From a checkpoint of a small contrastive image-text model: encoder depths [2, 4, 2], 9300 steps.
Rows from block 3 of the text encoder of a small contrastive image-text model, named by matrix and row number. Rows with one number belong to one neuron. Each number is 128 + 24 x the weight over its row's rms, rounded and kept within 0 to 255. All counts start at 0. Numbers have three digits each.
After each neuron's rows are labels from the 100 texts, of 14848, where the neuron reaches its highest value: "fires on" is the input token at the peak. Only what is clearly more common there than usual is listed. The data: regions of photos with short descriptions (Visual Genome). In brackets: how many of the 100, against the usual share in percent.
# fc1: MLP up (text_encoder.blocks.3.mlp.fc1.weight, 768x128), inputs 0-63
# fc2: MLP down (text_encoder.blocks.3.mlp.fc2.weight, 128x768, transposed), outputs 0-63

fc1.404:109141141140111147155096145118117090147121124139138134148128157149131129141168173080123123147096118033096144140156156127124103101117090126118136138124125145121134146129135107128057144147136189
fc2.404:162118114117135155139143117142147130126137138085140117090139126075116184112102114154064104128132101153165120122088145110108117137140137161135149115145123131142113115099158175075146137111148103
fires on: "grass" (10 vs 0.2)

fc1.431:107086129133149095156118088148153107112123067144128130131125188097188145127128135135145173123185083150082094157152106135123098135109133105139145103133126136127126084105126178114124118138134159
fc2.431:137148137096119156113138183104164125128110186134131112131133073163091115123128126119116086121068156125111137115124125141121204136129119171149110166129103120165167158135133091160087142160117138
fires on: "car" (9 vs 0.1)

fc1.62:123122091122111157159111121151125147112155133142131124148117153132139090148087099122157165160143118096101110126154156135101153102084131109152125158120164146142099145112073135143110104137105127
fc2.62:106129173127116099113110115134083113118087098108166123123145126130152146111187130101106095119164131153147145138094115127127113133171170117116134107094077111137140119135152116095154159080173119
fires on: "blue" (9 vs 0.7)

fc1.294:192133090154132115148126128160165142083127140138156136130130097173131073117077093116129131162125114074139139117138146139110159123133149101091096149058129131135120109109144116142146126123105127
fc2.294:060120165105119124122115118102053110173136119129096105136141126127109158116184142151122125109117144155137129131132121120119099129136124147191150091152108136139137152131110114101130093115165120
fires on: "wearing" (7 vs 0.7)

fc1.256:112117143141145126107093131152167122128165123116114151121087158129140140127198132156102130164135107120116101146145144121107132153146123169102141159083153133140127166135165145139147135185156108
fc2.256:120105147104136134136159158142146107115116129166124090143138127175148115176062130104127175101150124149133180118113148110149118105093160097143165119166092132087151089127079151119110103114128152
fires on: "car" (22 vs 0.1)

fc1.597:152135144100093115120157178082141121149134145160193098134118140097122158134105112088149156118135087124124143118120161121153142135107136074093140108107122131095137108122127161090114111085136108
fc2.597:114135123132133104103109112117122162143134122111160126138115098097152108137167132109166113125138132165103170155173155137147116123172139147134123128130174104121101167100092147129119130121086099
fires on: "wearing" (11 vs 0.7); "man" (8 vs 1)

fc1.605:133123105118089106116165104116122156161148122122093097126138188160136181179148094143142109105151132117100149078147149128135139158095153114155137140102132116131123143127154102113132142069104110
fc2.605:156154133209140095128122113083133137113170107110128081107117140146148107131089146124177158151091108138112147136153158110164156144119092114129139137110153143131133104114140128089111059098113103
fires on: "clear" (15 vs 0.1); "clouds" (7 vs 0.1)

fc1.692:126145125110119097106144091072127119110109130113135098153123121122144129164120133090109137161101121122124113146109132165159125138115079135109123117095128149119152149168095135130098129131126152
fc2.692:108084147143152098120140094135168150124168145134141115149154153129117133105113150131154143107124114123111116141139101164163142167095088089116100122111150118149131094109160107149109119112136127
fires on: "white" (16 vs 1.6); "sign" (15 vs 0.3)

fc1.574:091142127128123152139157119153158110136145146121119148118133174128076149118128163146113133102131162117097135097125142123119159112096087103109117148126102103125114099179117095075080140151122147
fc2.574:101132125147141145131099113103141102132149141143084152127143106127174114120116151144139124122114107118133121112172095111067136123148116142119102134089095161110132114135097129154154102134172125
fires on: "green" (20 vs 0.6); "of" (9 vs 2)

fc1.166:110121106171145116133154112147114138147136123154083120126133136113124163116158092088171125136146173105102111122111116147149116136112094094125130111103126144108124083114143122125142109114129103
fc2.166:092122145098125175131131146075128110131125123122153134106159146110153155092094128114140127136117068122088113118129128107128127162131148127142132113115202086174121149116167126137149119109101153
fires on: "water" (10 vs 0.2); "on" (7 vs 3)

fc1.292:133105180165152103125133139130097113092143117119147100112115157138106108143118093092122105115129124109085107125165123141097168140108125118133134126136114151145141141137118163115122104109085104
fc2.292:157127151174111126133130155135154119112150110118090069091076153118130152110126136134088167103151093116118105137152160078065142143149150103106115120150077103134126150089152163149129123143115163
fires on: "<end>" (37 vs 13.8); "smiling" (8 vs 0)

fc1.20:124140144130102099079191153120098127136138146088108114131090135160141163113111185169172120129124130142122126147119113143188123150110111118147126127145124102114162135153102146149101137100165135
fc2.20:158118108120195146146104102121167152096125117188148168103129119092115110126130108100091148100141116127112109134143162106085096144124163130111134127090140127102119106111148124108171162163095144
fires on: "wearing" (12 vs 0.7)

fc1.689:137100145095167119110146092099144083147131158126128146135099144142138124117103114141146117086138078138081136135170165136080110141153113119123110152119161128080098122120111157122152120172131112
fc2.689:136157107136034162130128179179136134140104111129139112112158121098157130130141123127122156156115174109154148129105108141160134104093134149146128138120075154156166142141138101122069116079142105
fires on: "shirt" (7 vs 0.4)

fc1.162:156104142113094097121120104092119111139139138140082123154109133121145179093164139107159110132105135093114110124146150147133110147148106127123143131139143133121112118107134091101122160141170161
fc2.162:107110146129106133110138120112138175084119125069149136120144124142145108172130066129137135114139124151111123123157134158135123141142111164127129116115161136125157113111143144099126112105122082
fires on: "shirt" (23 vs 0.4)

fc1.650:145129135116133114104113116136115142118125146140125133168156150151088146174181135111113119113111152149112088134173173111107123142100139121144120100114149109116095165156143131179120148165101109
fc2.650:112140162121134100122102118131115143082113131119151126159161163108144115106173098136126153131114184128126173117158152150133096137128160143123109082116119125111082148130123124153129121105089153
fires on: "orange" (53 vs 0.2); "shirt" (7 vs 0.4)

fc1.530:106153140101135111113156113127141124145144100110111148147100157114117129139186126132152135105143116179134164088129088104168126136108075139184134125119094123172136129104108185100115198135116096
fc2.530:152121111130122131138101120131123138114113146151144109098122102149110144125070134134107130132139133094137088151099151104071145167133144089070102131148172128065081129153134099161134087158131170
fires on: "the" (22 vs 5)

fc1.318:114156167077148144136136116092152118118148174125127089125087110126090118169144084116135130156124132101156118107117113123109172152110124154128135125125099127125130087102142115131065100052091133
fc2.318:109102126141086117133139144119114144098152102094148130131153126100142139117150160094158165087162166176113158124141164101134094121161142121139149125129126099131099161144100137129164138142171083
fires on: "wearing" (8 vs 0.7)

fc1.192:129165160124135128106148119100154076144092123110128117153119152178111106134108112150186131103165098151120116129130129136163135117120113098111171114125112108100085108107135148136122138148152110
fc2.192:164100142144128151114164128133150185131095108133137171083137126126150140108148141103104122169112152119112118127108145164130119145111163141086078154115098127138131167134124114114121091096105134
fires on: "is" (10 vs 2.4); "green" (9 vs 0.6)

fc1.584:139113091084109100097105137165089157139121159130142134117118156147110120161132149099092127107152146125152153112120154091138135187129138141113102152153145155132136146155106087101146152112134105
fc2.584:146185116145104105116130085113176144146148123136164079110153107116153164112141141145171139144154117115103114146143139119129127129146120067131121104150131079135140073120132134139169115145124112
fires on: "shirt" (26 vs 0.4); "of" (8 vs 2)

fc1.18:130143156156115188105122100090132091148105137152140120109126157170143115135112118159168147065169116148098099124113166104135121130117087077099146111124134104086100114109167141135143111140148103
fc2.18:142118136101105107151135151169138173126111098108124150128125109098118121118147144089094106204067120118136158146141102180138126133125158151121114121110097159154137138151106104121113116097108151
fires on: "green" (7 vs 0.6)

fc1.754:118154122132102139097102070105102118126118098123126143136119124140107159083168150137136118131118098124110120123178130123127123133107167092131148129140128068147130159140094138119126138166160095
fc2.754:112110150111126120159142136153144156161118126149162085127137135114160106171112113075122135101116123144158120167090140111142145103138082192161126129119096158114143106110112122144174134115122125
fires on: "green" (10 vs 0.6); "clear" (7 vs 0.1)

fc1.280:099100129123146129090125112097149173109159116130119130101105156151123137133163144114098136146091116163089118136165106145112161140112142157111131173130163123120131110144128139128141089113106115
fc2.280:148117105165111166103093179120162150103138115107116090102135121166124143113150144124131149121140156148132076122144114159110115165120171164150097073111117101143109132117110105129147175131102075
fires on: "black" (21 vs 1.1); "mirror" (7 vs 0.1)

fc1.729:180127159127153150148139114120102078160134136107143139116077132173110113081069151124147115113137117140137114141124113186146103128157144105111137135132143093058126129117106116134095114121131094
fc2.729:112147125128098120108132118145151164122095122156121131129163116113180102138163096148098140113088133129102139115124151096087114134113135173147090118122086167170113134130134140110141137118121149
fires on: "shirt" (10 vs 0.4); "dog" (7 vs 0.2)

fc1.387:129156114214158150123154134152118084155109094187111147111135130145125134112140119147112119101119149112144144116144092150098098170109079161106129150153141089161150134107120152120144134128169120
fc2.387:102116143082104098148095109111130179109136110088140131139117157083118111110115148084130134144161098115117113148145149111132185054136147102161128119131125123123115098142110153155138114133086143
fires on: "green" (11 vs 0.6); "court" (7 vs 0); "on" (7 vs 3)

fc1.222:104106131089129109103098140143121148121119142102120145141148128122088170145170105082086105160082158144122156096161131109110131139153098101169151129143169143189152122167133142097162189122100149
fc2.222:119131085128109098151144107133155111143178134111131098138109121150137130122067102139145113106160129086144130143115118100159145123118101162100146135162104125132100138131110122151091123185136116
fires on: "<end>" (31 vs 13.8)

fc1.378:140136151141146150139104145110111128161123109147144097141125127112110065095148153122134110155130152090142181167153161125151084112146106150121139130108125146120098146139101165117120124126120092
fc2.378:187125107120084144126127141121129102075137157097101113116140093120098157113087124124155123099085103142145152127092154121132172097113123162123168139179121128124116153126148158129124126101166112
fires on: "<end>" (49 vs 13.8)

fc1.643:127154114154120170157101131139117154061111114161125118130127141085129113172140120102076171114171113098151149141116151103131136102120187120106165106150124075141135146111124093133134103121114137
fc2.643:101112137127135104095147158122129124165139130075127122140125112188113146078155133116161078136075124150116077117178128186150163134131086138144081130116082149120078139126132160118133144125156163
fires on: "orange" (14 vs 0.2); "skis" (7 vs 0)

fc1.490:136127101123144141127108130143150148174126067139119120170096155096141150141123149117108126149126163147125094138120133139127083134117109083179129146166109153128125113105155120158113141160131077
fc2.490:111123124111120145164139107055157116116159135151162130118132123135095146103136124167145119108097064060108156121151093134164145123173141158119119133129164124161126107093154102108161115154129138
fires on: "water" (8 vs 0.2); "donuts" (7 vs 0)

fc1.350:145106154132108149185103147133157122133129110143162111148094120092105131122118156094140147175133126107129097114111128136105114132103112133142150119125123140130103137122148133086122090107134113
fc2.350:117114156160139114126159143170104165128093135155119119170149111140118098146097137120127159107145115117144112149124098106133127089152143133172102107103119135152110124171176146120150159133125076
fires on: "cow" (14 vs 0.1)

fc1.206:075130110145140135087158119113150125132113107127076122146104126135162116123095144140146130143107121111077156132123111167128173124115131125145136125101183139090140127102117138125146137088140055
fc2.206:156129168127113100136111102139117143148139090124173125106139137131075150150136113116101134121124126133163084130144147108113098143113123121061105132109100100158143156183159141129146145157105164
fires on: "pants" (12 vs 0.1); "is" (11 vs 2.4)

fc1.471:175160145158110106153136117095107102127114140162069116132128156137144176126129132139120066122132076117151124114144135136103154132107152122141145102130075079103129137086137098076085151131130142
fc2.471:113093131166131150136159139151133155112170111136137097136146118115123161152132159137119146130115154179101143189148099118131116126115090150087150156151150126118162065127113139148115097106084122
fires on: "clear" (14 vs 0.1)

fc1.389:177123117103153088119120116120139134145144106120167107152096100113139102153149112132164128118104119157126126131131152125103145098104162084132139162184157124153145109128158094099105154134115154
fc2.389:115138145167108140151156110166125161104138132137100085114136128133098115119088136120125092124136099129082077180123134129105123100161141104155128090137121111141125114138157163130094134140106164
fires on: "white" (18 vs 1.6); "blue" (12 vs 0.7)

fc1.507:143153143142148117119151105097155172094146097133124131153142155138159109106138109109142124074116115119128153173095141130147123129097140103148139154161207100105136095113173086122088170135140174
fc2.507:104160185087119139121160104182123153118106121141122121154168130138135118113107127095145139115124086107088109135089122138142138109129114112123126110140122150122157086142158117137089090168112181
fires on: "blue" (100 vs 0.7)

fc1.46:156157115135171104099167119123081106112107119130157151139120091128088154133164106139125153083127131082121168106110119159142146103142141124139127139142126121144138115167123107116129106193114164
fc2.46:130104108155086162140122176129140137139137171118077127105148188113135130134069152118148094155133108154130087148148121072126116179109154125096158132148113104132097132104118126153102131112144097
fires on: "orange" (8 vs 0.2)

fc1.582:115086131161132143127118113127146145142139140162158156111122119086117090109159104143118113127115128117101075145122187138107142134098106121130115144138141179177152100116122148101143126173128149
fc2.582:129139118103115100133147143167113075139107129066146116157148146128158124141125147100140130126153146128122180137136085121116164136174146152110143079164158100097107136105146088132116150106193127
fires on: "tire" (11 vs 0)

fc1.279:162134092121143078120144155123110117131125117120099121187141151143078121170147159122148140110104097152108105129123139126103098138125155136130127102099161117162098135176140094126103155126107100
fc2.279:121126123159117123161122168098118126140120076108134097124109079160092124155133161140151149137100133148097120174117141110139083119137142142169148139105157110152133141155146138106121114134107137
fires on: "<end>" (58 vs 13.8)

fc1.393:179143130168172090177157126106102079116118106132140089140110143124118175102139119148096077105153162135109119115144136123133109111088125138126123127131163151103107204122123121061154102128180107
fc2.393:167150100150144129143126063110116124102160116121141120111142161128165149143151134131051136107131133155097151137122140086145134136148104158138133143147154140127079054132140124122116097096143118
fires on: "head" (23 vs 0.2); "mane" (8 vs 0)

fc1.544:160125141121102106132156077119163124177160116145132104131129176118122136146131157160135092119175100101135188090140127094132136153132130158134110134129158134099115133163137112092097137127125128
fc2.544:108146149158170099089138115123109134148133118073134104115140113167128147124090151139151152138111099141115149117156122104180144130161115139140125111099085163106135109102108172120113116097149109
fires on: "clear" (8 vs 0.1)

fc1.226:121127122118141101104116154140130130132118161123124120145103149117129126119105118126082121174088108121125111113126109108081165122136170185144143151161139091158146175148105086142151138091109143
fc2.226:087100109115152127158110124136100125119146130099167104165148118135147116166151110114181132138185126119164133129162163122167098096134107094150126097082099110146116098088120131082114115125161102
fires on: "white" (25 vs 1.6)

fc1.636:139135107141098096115124108102135108109146140110092127153163154140131164157156151109148118131156160108104154148130154107141123146120129163098125095121136124106107139121186078131141138132127042
fc2.636:188110175143162167108130164168121149100148145152152116136087132131138115119124116079137106117166177136136139090162130170079102072148126135095123063137101123091152130105112123154144122107122144
fires on: "orange" (16 vs 0.2); "is" (9 vs 2.4); "sign" (8 vs 0.3); "train" (7 vs 0.3)

fc1.442:124094099155080115111130124137155125161092133169121111138099145160151135133163141105128100120174125148146124113160101160100083117146105147155156115132105135148148118094140133121106151119153151
fc2.442:138106108120122132154116133121080106098142163142160112151121160069152133140089119113135149131081110074099102132101146095148145117093165120091097129161142134118151109160108159141126140142092161
fires on: "black" (19 vs 1.1); "building" (10 vs 0.3)

fc1.487:145155165118103131112117142096127139131147136154113150132123114144118128115162119091100155078159150114122139118133142087146095158130165128134171139116093090137184103151121137110120144124074141
fc2.487:123116106131152134129159136147154123132107135128123131114121119145109146099096135173154114124059094126138128133159147165174172087121057148136097109142125146072086162128124115162146131129145152
fires on: "clear" (14 vs 0.1)

fc1.663:126174113182171116133155124152149178138133087128128117115186162157103124150140129133141128132096167115105142119123113125111106140088096133163104162126132122095141142135099124140120109150127115
fc2.663:124132166156154112123126114098118149078141144150165068128109176108165120163112116086118147108149132146122128141084102156159134131145168087115135121100100125109097097115109155135139120138128146
fires on: "orange" (10 vs 0.2); "is" (9 vs 2.4)

fc1.143:125133127126087143140097117095142127128141125129097137115162141114157164154152164065140116128125132124080143127137162105158151097085138129081106143112119099115132148140111115142111114133113152
fc2.143:101123146149116133086137129162134111159123134056136110166096147104133144094111119158095179130119136157142140129135102167115102125143115171131101103124179152133132126113149137137080182124105135
fires on: "a" (12 vs 5.8); "orange" (12 vs 0.2)

fc1.467:131098123144115080115091158119172155138163121164145163158135137119118166143159111120106099101138136107155099104146136145115101134144141086133123114155132106139100094136139133111111093132098117
fc2.467:062165131155184103118132109130127146166142119161137112114156146085104178163064122115146172097176151132145139162134093107121098100114167140114123155119118170120117150129124131132113090130137123
fires on: "is" (11 vs 2.4); "on" (8 vs 3)

fc1.611:145131174095104142112122161145111134147170142145070134107101147143110149141139144112115114088168141107123113139138116081168121150129127109185134150095129135111183088122132168139132157139065125
fc2.611:135091090145166128128143096112162127134105119109171143119140100139125147113121104143126131117080113128123144145128143162136127108119078144085126091184120118131096174172126080122143106109158160
fires on: "is" (8 vs 2.4); "of" (8 vs 2)

fc1.273:107103171162139144130138128125133115099125079135096095113151086125180118135120112104092127146115156099062113118131163147139151135118105171126095097128158150122130085131142116096121155158134129
fc2.273:128127142110120172141124171125134150141136164103119119166085135117123100063117104142128136120116131086091125133124124147113145153169116139095151118101119083154127108133089116138144127145168111
fires on: "glass" (7 vs 0.1)

fc1.347:110113119084132127079129125114123090114122130150107112122109179115106139150068147145135111107156164153109104129049095128160106106102104129150177165107121126096166102155109157153111131093135141
fc2.347:148152114152162143159120113144120183108138124099139172121132106120139117125183081091096144109129093097121131113158173137101146147106138119100069086134145128171106126113136131118101127127119146
fires on: "are" (7 vs 0.4)

fc1.234:141158104125157162133161102143114101095134106152120141152129101144104106146118129118107134121134126136139149109107090185163126087136155124129166106104121081104122099109109129127083157090132081
fc2.234:096148149164100115095102155127158154143108085100110095141125141134142124116131110144125096160094136105117108091112144116105139167097131149102088145144089163176119159128133132148140114140131153
fires on: "white" (10 vs 1.6); "jeans" (9 vs 0.1)

fc1.385:093082121159092146153134111117172111143194100109150113112135134091092100146134143112146135111104191117145128142110123156134091132096125099124139139145160137117143124167156153136156110140116087
fc2.385:178165136147113134138118149121155128123159136112101111129133093118098082112136110137127160127133112144171114106129146079113133127127104133115149063112148126137123049145130106118111118143142103
fires on: "cow" (24 vs 0.1)

fc1.513:115167132147140145112126135140156160140180137165154143127135172170134121112178140113138167138121116101162124146152142113162099109116094115139155154086123103092163153134115117119123173162128166
fc2.513:150125183125132173154151110112124132131163164111138101159131124143111113105114153178114137149118141128142118088110101119129141098117115162134165120143162135095134134074095103114108087098134133
fires on: "grass" (16 vs 0.2)

fc1.419:146103160148108116137106110089102094144094120132186117142101094164118118121156123136117105135109133106156121158142139106126107107132153095144131124144127100126146164110139116127100156063156150
fc2.419:104106121123113092151150133177139144063163171092131105124135174104163111127101133101136156117099122128121156161116154127151152147153098164176157132132137156116093122132147133101133091126119143
fires on: "<end>" (36 vs 13.8)

fc1.251:156174111155105145127094109176132135144168123120128136118133151134187111110107168144140142170126138117139150151107109134126107183124142128137163133105092122109091117143133148131075123131110125
fc2.251:154125145139154101122201121069154126160123119123112123105116125129083150131148129141098118111142108131132114145144127122124133111131101104148117134111167126135139148091175138134173128161123159
fires on: "wall" (8 vs 0.3); "on" (7 vs 3)

fc1.345:138181135165122163103151142122146142116152091146108152150119149089123120127116108199168144107149082129115083123108138109122130144142110111154092151127127121111083111093146148111143140114124079
fc2.345:120075148089121135163102115173085118120104119126140141110150136107112147156143164137110113126155133111150135132152135129117109148130178075078133110098147124120140158121108108120139055115151123
fires on: "is" (10 vs 2.4)

fc1.178:130115095118145156149130138156096100149111144103130092099107144143101133106155105135137138104080150114087152158135110164131181137117108066116091122143150128139124111155131121109118145149113131
fc2.178:102141170159098139122115126102117105105193125174098112118137129141131152112137138101168121174143091121141118087125083129114076095142116161093118124103097189133144103120132116128130134138124118
fires on: "a" (12 vs 5.8)

fc1.375:153131186119144174090115144103122116131102142121114117143092144181115103124124100158115117162107131136127132123109142167125151148126101091138128116100152100106144108129099156147136133102155107
fc2.375:135138089155135112149125085169162133129148078116155125114127123066138137113161132069125123115148099142094136127151096087153148125133151159125117128137101158148101167122132098119140135157139165
fires on: "pants" (8 vs 0.1)

fc1.731:172112150139080105108100101092109132150132103148119118141096136093140160105143113119153124121112121106130155101122160160147120178163121160128138171133150136140144113116119082104117152148159128
fc2.731:116114159147139155132126141140146212110121112086139137134144105136154127186134106130119126148113134152091119126140100144127143132174120130112133106131158138110168139118140148128123114136120129
fires on: "white" (11 vs 1.6); "sky" (8 vs 0.3); "in" (7 vs 1.8)

fc1.739:080113164153122151126143089137115091142110113139101120161118115121156138196146170139129109104111130147118116132143122081151087132107076167116116136119130108121135120153111157120119111110131128
fc2.739:132132152171160107122111174111155166115115137070133140119130202136101137133137109083142171139100132144142138141167143124147170136130133133158143083114136152150122132113134122124114107149097138
fires on: "a" (20 vs 5.8); "white" (10 vs 1.6)

fc1.101:121132180113115106110115114109084127106117134138131101109123150153174119139146088087113084132098096086128116126157152136119167156073128125149178087144155131108112119110152130131143147140101130
fc2.101:145126123152142133092134119120144145141161134137076136097098095132142168087093179154129181113138113117127102136150100096108095145127105092132107134116081129126143151084148168178113150155116125
fires on: "a" (13 vs 5.8)

fc1.660:189111133096117108114142129121108136169163141122128142113096123156113139098123125113122123115113137118128143121177114098097107192135157120133068154129126109149159101158140147128127154127079159
fc2.660:095124097124143137130137131126118103109118169165116130138152117117114145121144104154115138098151112094156147164118147117148145092115085142182210113140122145112131119124088089119164103143138110
fires on: "clear" (18 vs 0.1)

fc1.216:104126135134111148114105121145122072145156147114169129150119122148083138143147133115125124116092102115121072189110139150136120163147124106143130152104149081092114098138156137138142129134113191
fc2.216:132120129152119095132162099151099160127125105086131101155129114169109143121147129162154070148134169089129166146180156154109123100137154166114166124129157180155119098098167143148131084141160137
fires on: "<end>" (41 vs 13.8)

fc1.148:149133116119108130141116097138171114154093158138140106116156084129085123145147115070121134132166133120127153137145136088084160129152145118171155119115151151152132128147125109126165120148080148
fc2.148:096101151128115092108141166114107126125133139140118135167135137173177147128111133164152121142088156135148138110123123129188126064127117161100139152141068112132144131106104129134122096115163072
fires on: "car" (9 vs 0.1)

fc1.615:104172146167061152118106108092163159157127117137119132128103149144141144108098153103114111082107140144129112153144171161118096122139128170134155135143085156128120135160106126109130154124131132
fc2.615:175141129109127141148104090156163138119122129123114169129162090117096109095132131130153081141150101136124142142166099110114127117145144091114147078120166137133151114097128134145115144166181137
fires on: "white" (14 vs 1.6)

fc1.338:152111141122118120153125125144123142087106117136112117124109130152136093166175118136099142104137132135127117109145170167119140128123100130132112132142134097063078123131118104187069145161118088
fc2.338:106128152150141094114150098112101133114102107126151136153138184122131131130132103125121151117126133115111136159149161152151120122127126124181137089137149117133096132105144144144134157134126103
fires on: "orange" (42 vs 0.2)

fc1.115:131110154137167108130069147139126108139160141152162125095170143155141126115094145089113125079127122122114108120119145141129121169122136109143129179122139121138106164128137112126107155108112110
fc2.115:157121144190120106166147141126131133120118120125101099099113164135111160116074127126098151105149139144143138117183090133100113116150118083120121133134106166137123114109121112135149110111136106
fires on: "head" (15 vs 0.2); "dog" (8 vs 0.2); "brown" (7 vs 0.5)

fc1.695:087103140109109166150102120094114145112150122153173147142122133130142109147098196105113144097130143142159145106136107120093104125150137154134135120140135124145092172123104162081145130111106131
fc2.695:122133170154113163163132142078132134155155119118113096142164161173155114174093160119114167097125111121127129129137107142149135127183138092122136156091126180134097130115159138139182113130124157
fires on: "covered" (9 vs 0.1); "and" (7 vs 1)

fc1.640:163136162160156119149124129084107154135131101101146117140116177143151147103141131134106105143156121125073126118106139111152100120119127128082115162162143147075106171134129129090126093112181087
fc2.640:150116072171128128141092112135124130118156102119141128109142171106157109113173114111091153115093131156129163122135146095111109157157114165156133148118177129163091096129152110115103086116123118
fires on: "head" (20 vs 0.2); "lamp" (18 vs 0)

fc1.173:153120087114108173162127117135117113116155123148106112111141132119115136146116130074103154122191130144153119150122108106116099106115153119119182098155114116102118122126129149130119143125095126
fc2.173:123118167171140099114099166081114155115104155094125145136126138142151110112132122145128084137076111093147142108124151170174152104096118143113139128149090119159148125145094105154127098108123139
fires on: "are" (7 vs 0.4)

fc1.654:178135152093123168164103119148098138140131107157137107136101141150101122115129146140115161084122168144150140102139104105146101136117154168154146141109083096108133138120087100132136086135091112
fc2.654:079146120141133117110151117109151124109107142117138165105164126131152156147157119118137119148139094133078132143113127134119154099146094086125132138148158133128126138132133157127128126130127156
fires on: "grass" (8 vs 0.2)

fc1.558:122117108105099116135121123068125115127132129122151066158113109137095164134127135149114139155102090154106113111090154102129093148147161148119159094131155126119120117119116164108114088141167105
fc2.558:144140131192120096169094093137131156105120120116140139115111155138117142149114134128107162139115150105135125135139164131185146136116086112178137122159180102161103115127156141118117099122100102
fires on: "white" (9 vs 1.6); "and" (9 vs 1); "dog" (7 vs 0.2)

fc1.433:145100155090150096099129105118100114145134087126141129152125124137125106106108104103128086111114142122123101144108168095091167156153135121124111066160156136111110138140154143088110134153125083
fc2.433:121123133117141148153160113090143134097124171127113128142115090096120103113077176159146131110144117147126117123157098116109100122127123113150100121112071151135148141081164119177137147150142178
fires on: "shirt" (9 vs 0.4); "blue" (8 vs 0.7); "holding" (7 vs 0.2)

fc1.78:118135124152107139137132081126126115121109121158154095163114160116098128105103154127148132146083178126108131100114114125104127122147105108099136125075148147114168080125124105126080146098152156
fc2.78:114128120091134113150112164136117136137148120070113133116129092144145137134145095113097128112166092116130111166141149124124131098119139166152124115187118133130090161147152138125170108148097121
fires on: "a" (14 vs 5.8); "on" (10 vs 3)

fc1.576:142110153120136135129134132139143097144103098135099107118091138161145124118057167130113123125135106124147155110111141149139117086160175117108149119142177086095110135092118096115140090122083088
fc2.576:115144134125109103133109144102127166121148142101153123128157117110140126124164101122127142130084121133130093149184128141136105150101084159132088122118062177145124137176129144130116151113148175
fires on: "shirt" (7 vs 0.4); "is" (7 vs 2.4); "red" (7 vs 0.6)

fc1.673:086126144137126123132106087169125122110146123140133121160135160137137131097112113096127099149085101106105112177092115175135148190129170147138137154101195127139131123185121103125127152147120137
fc2.673:150149148110151149113138158098136117167091132123127141086154146145113130126155127158153133083137145157142137095184145103110104060117120085129106140114127103101136153122120151140148086136144088
fires on: "the" (12 vs 5); "is" (8 vs 2.4); "on" (8 vs 3)

fc1.753:134132158147157130164133129081157087118134117133157131120115092178113126102147151105111111125137146141111136106125137142132111138147129139129114144127097168136107130183150102124153104062152117
fc2.753:156143139181137110130130110118164131117143111165123096106148109185146132118133152124107111143112090107145102133107122094161130109135113128118103144090113144157058103154131126172120139090136140
fires on: "head" (33 vs 0.2); "mane" (8 vs 0); "dog" (8 vs 0.2)

fc1.278:159143150104071103111097123091114149077109134137089132097146105128134126132147156090136124107101104184089162147137116132123142127111126131118124135125129118139144130136169119116120137157147130
fc2.278:112103104162142163105122139151129163173110143102147128144163136121124135116097104151122124171131150133159102138126153163139127087155133157122091116115133149124137116089104126128089143145119140
fires on: "orange" (28 vs 0.2); "white" (12 vs 1.6)

fc1.264:140102138133143126165121110102121082158164139127130139134140123090138142149113125124117138141116172079108157144136147109136102117086097127126090132138133140122137110140162134111118151122149119
fc2.264:141163130085080117148145137103138078123145170166089131146115094139149149129141116171118143141147127110137150078175123084105135144133096134120116148160098129112131135162088130129115144140171098
fires on: "water" (13 vs 0.2)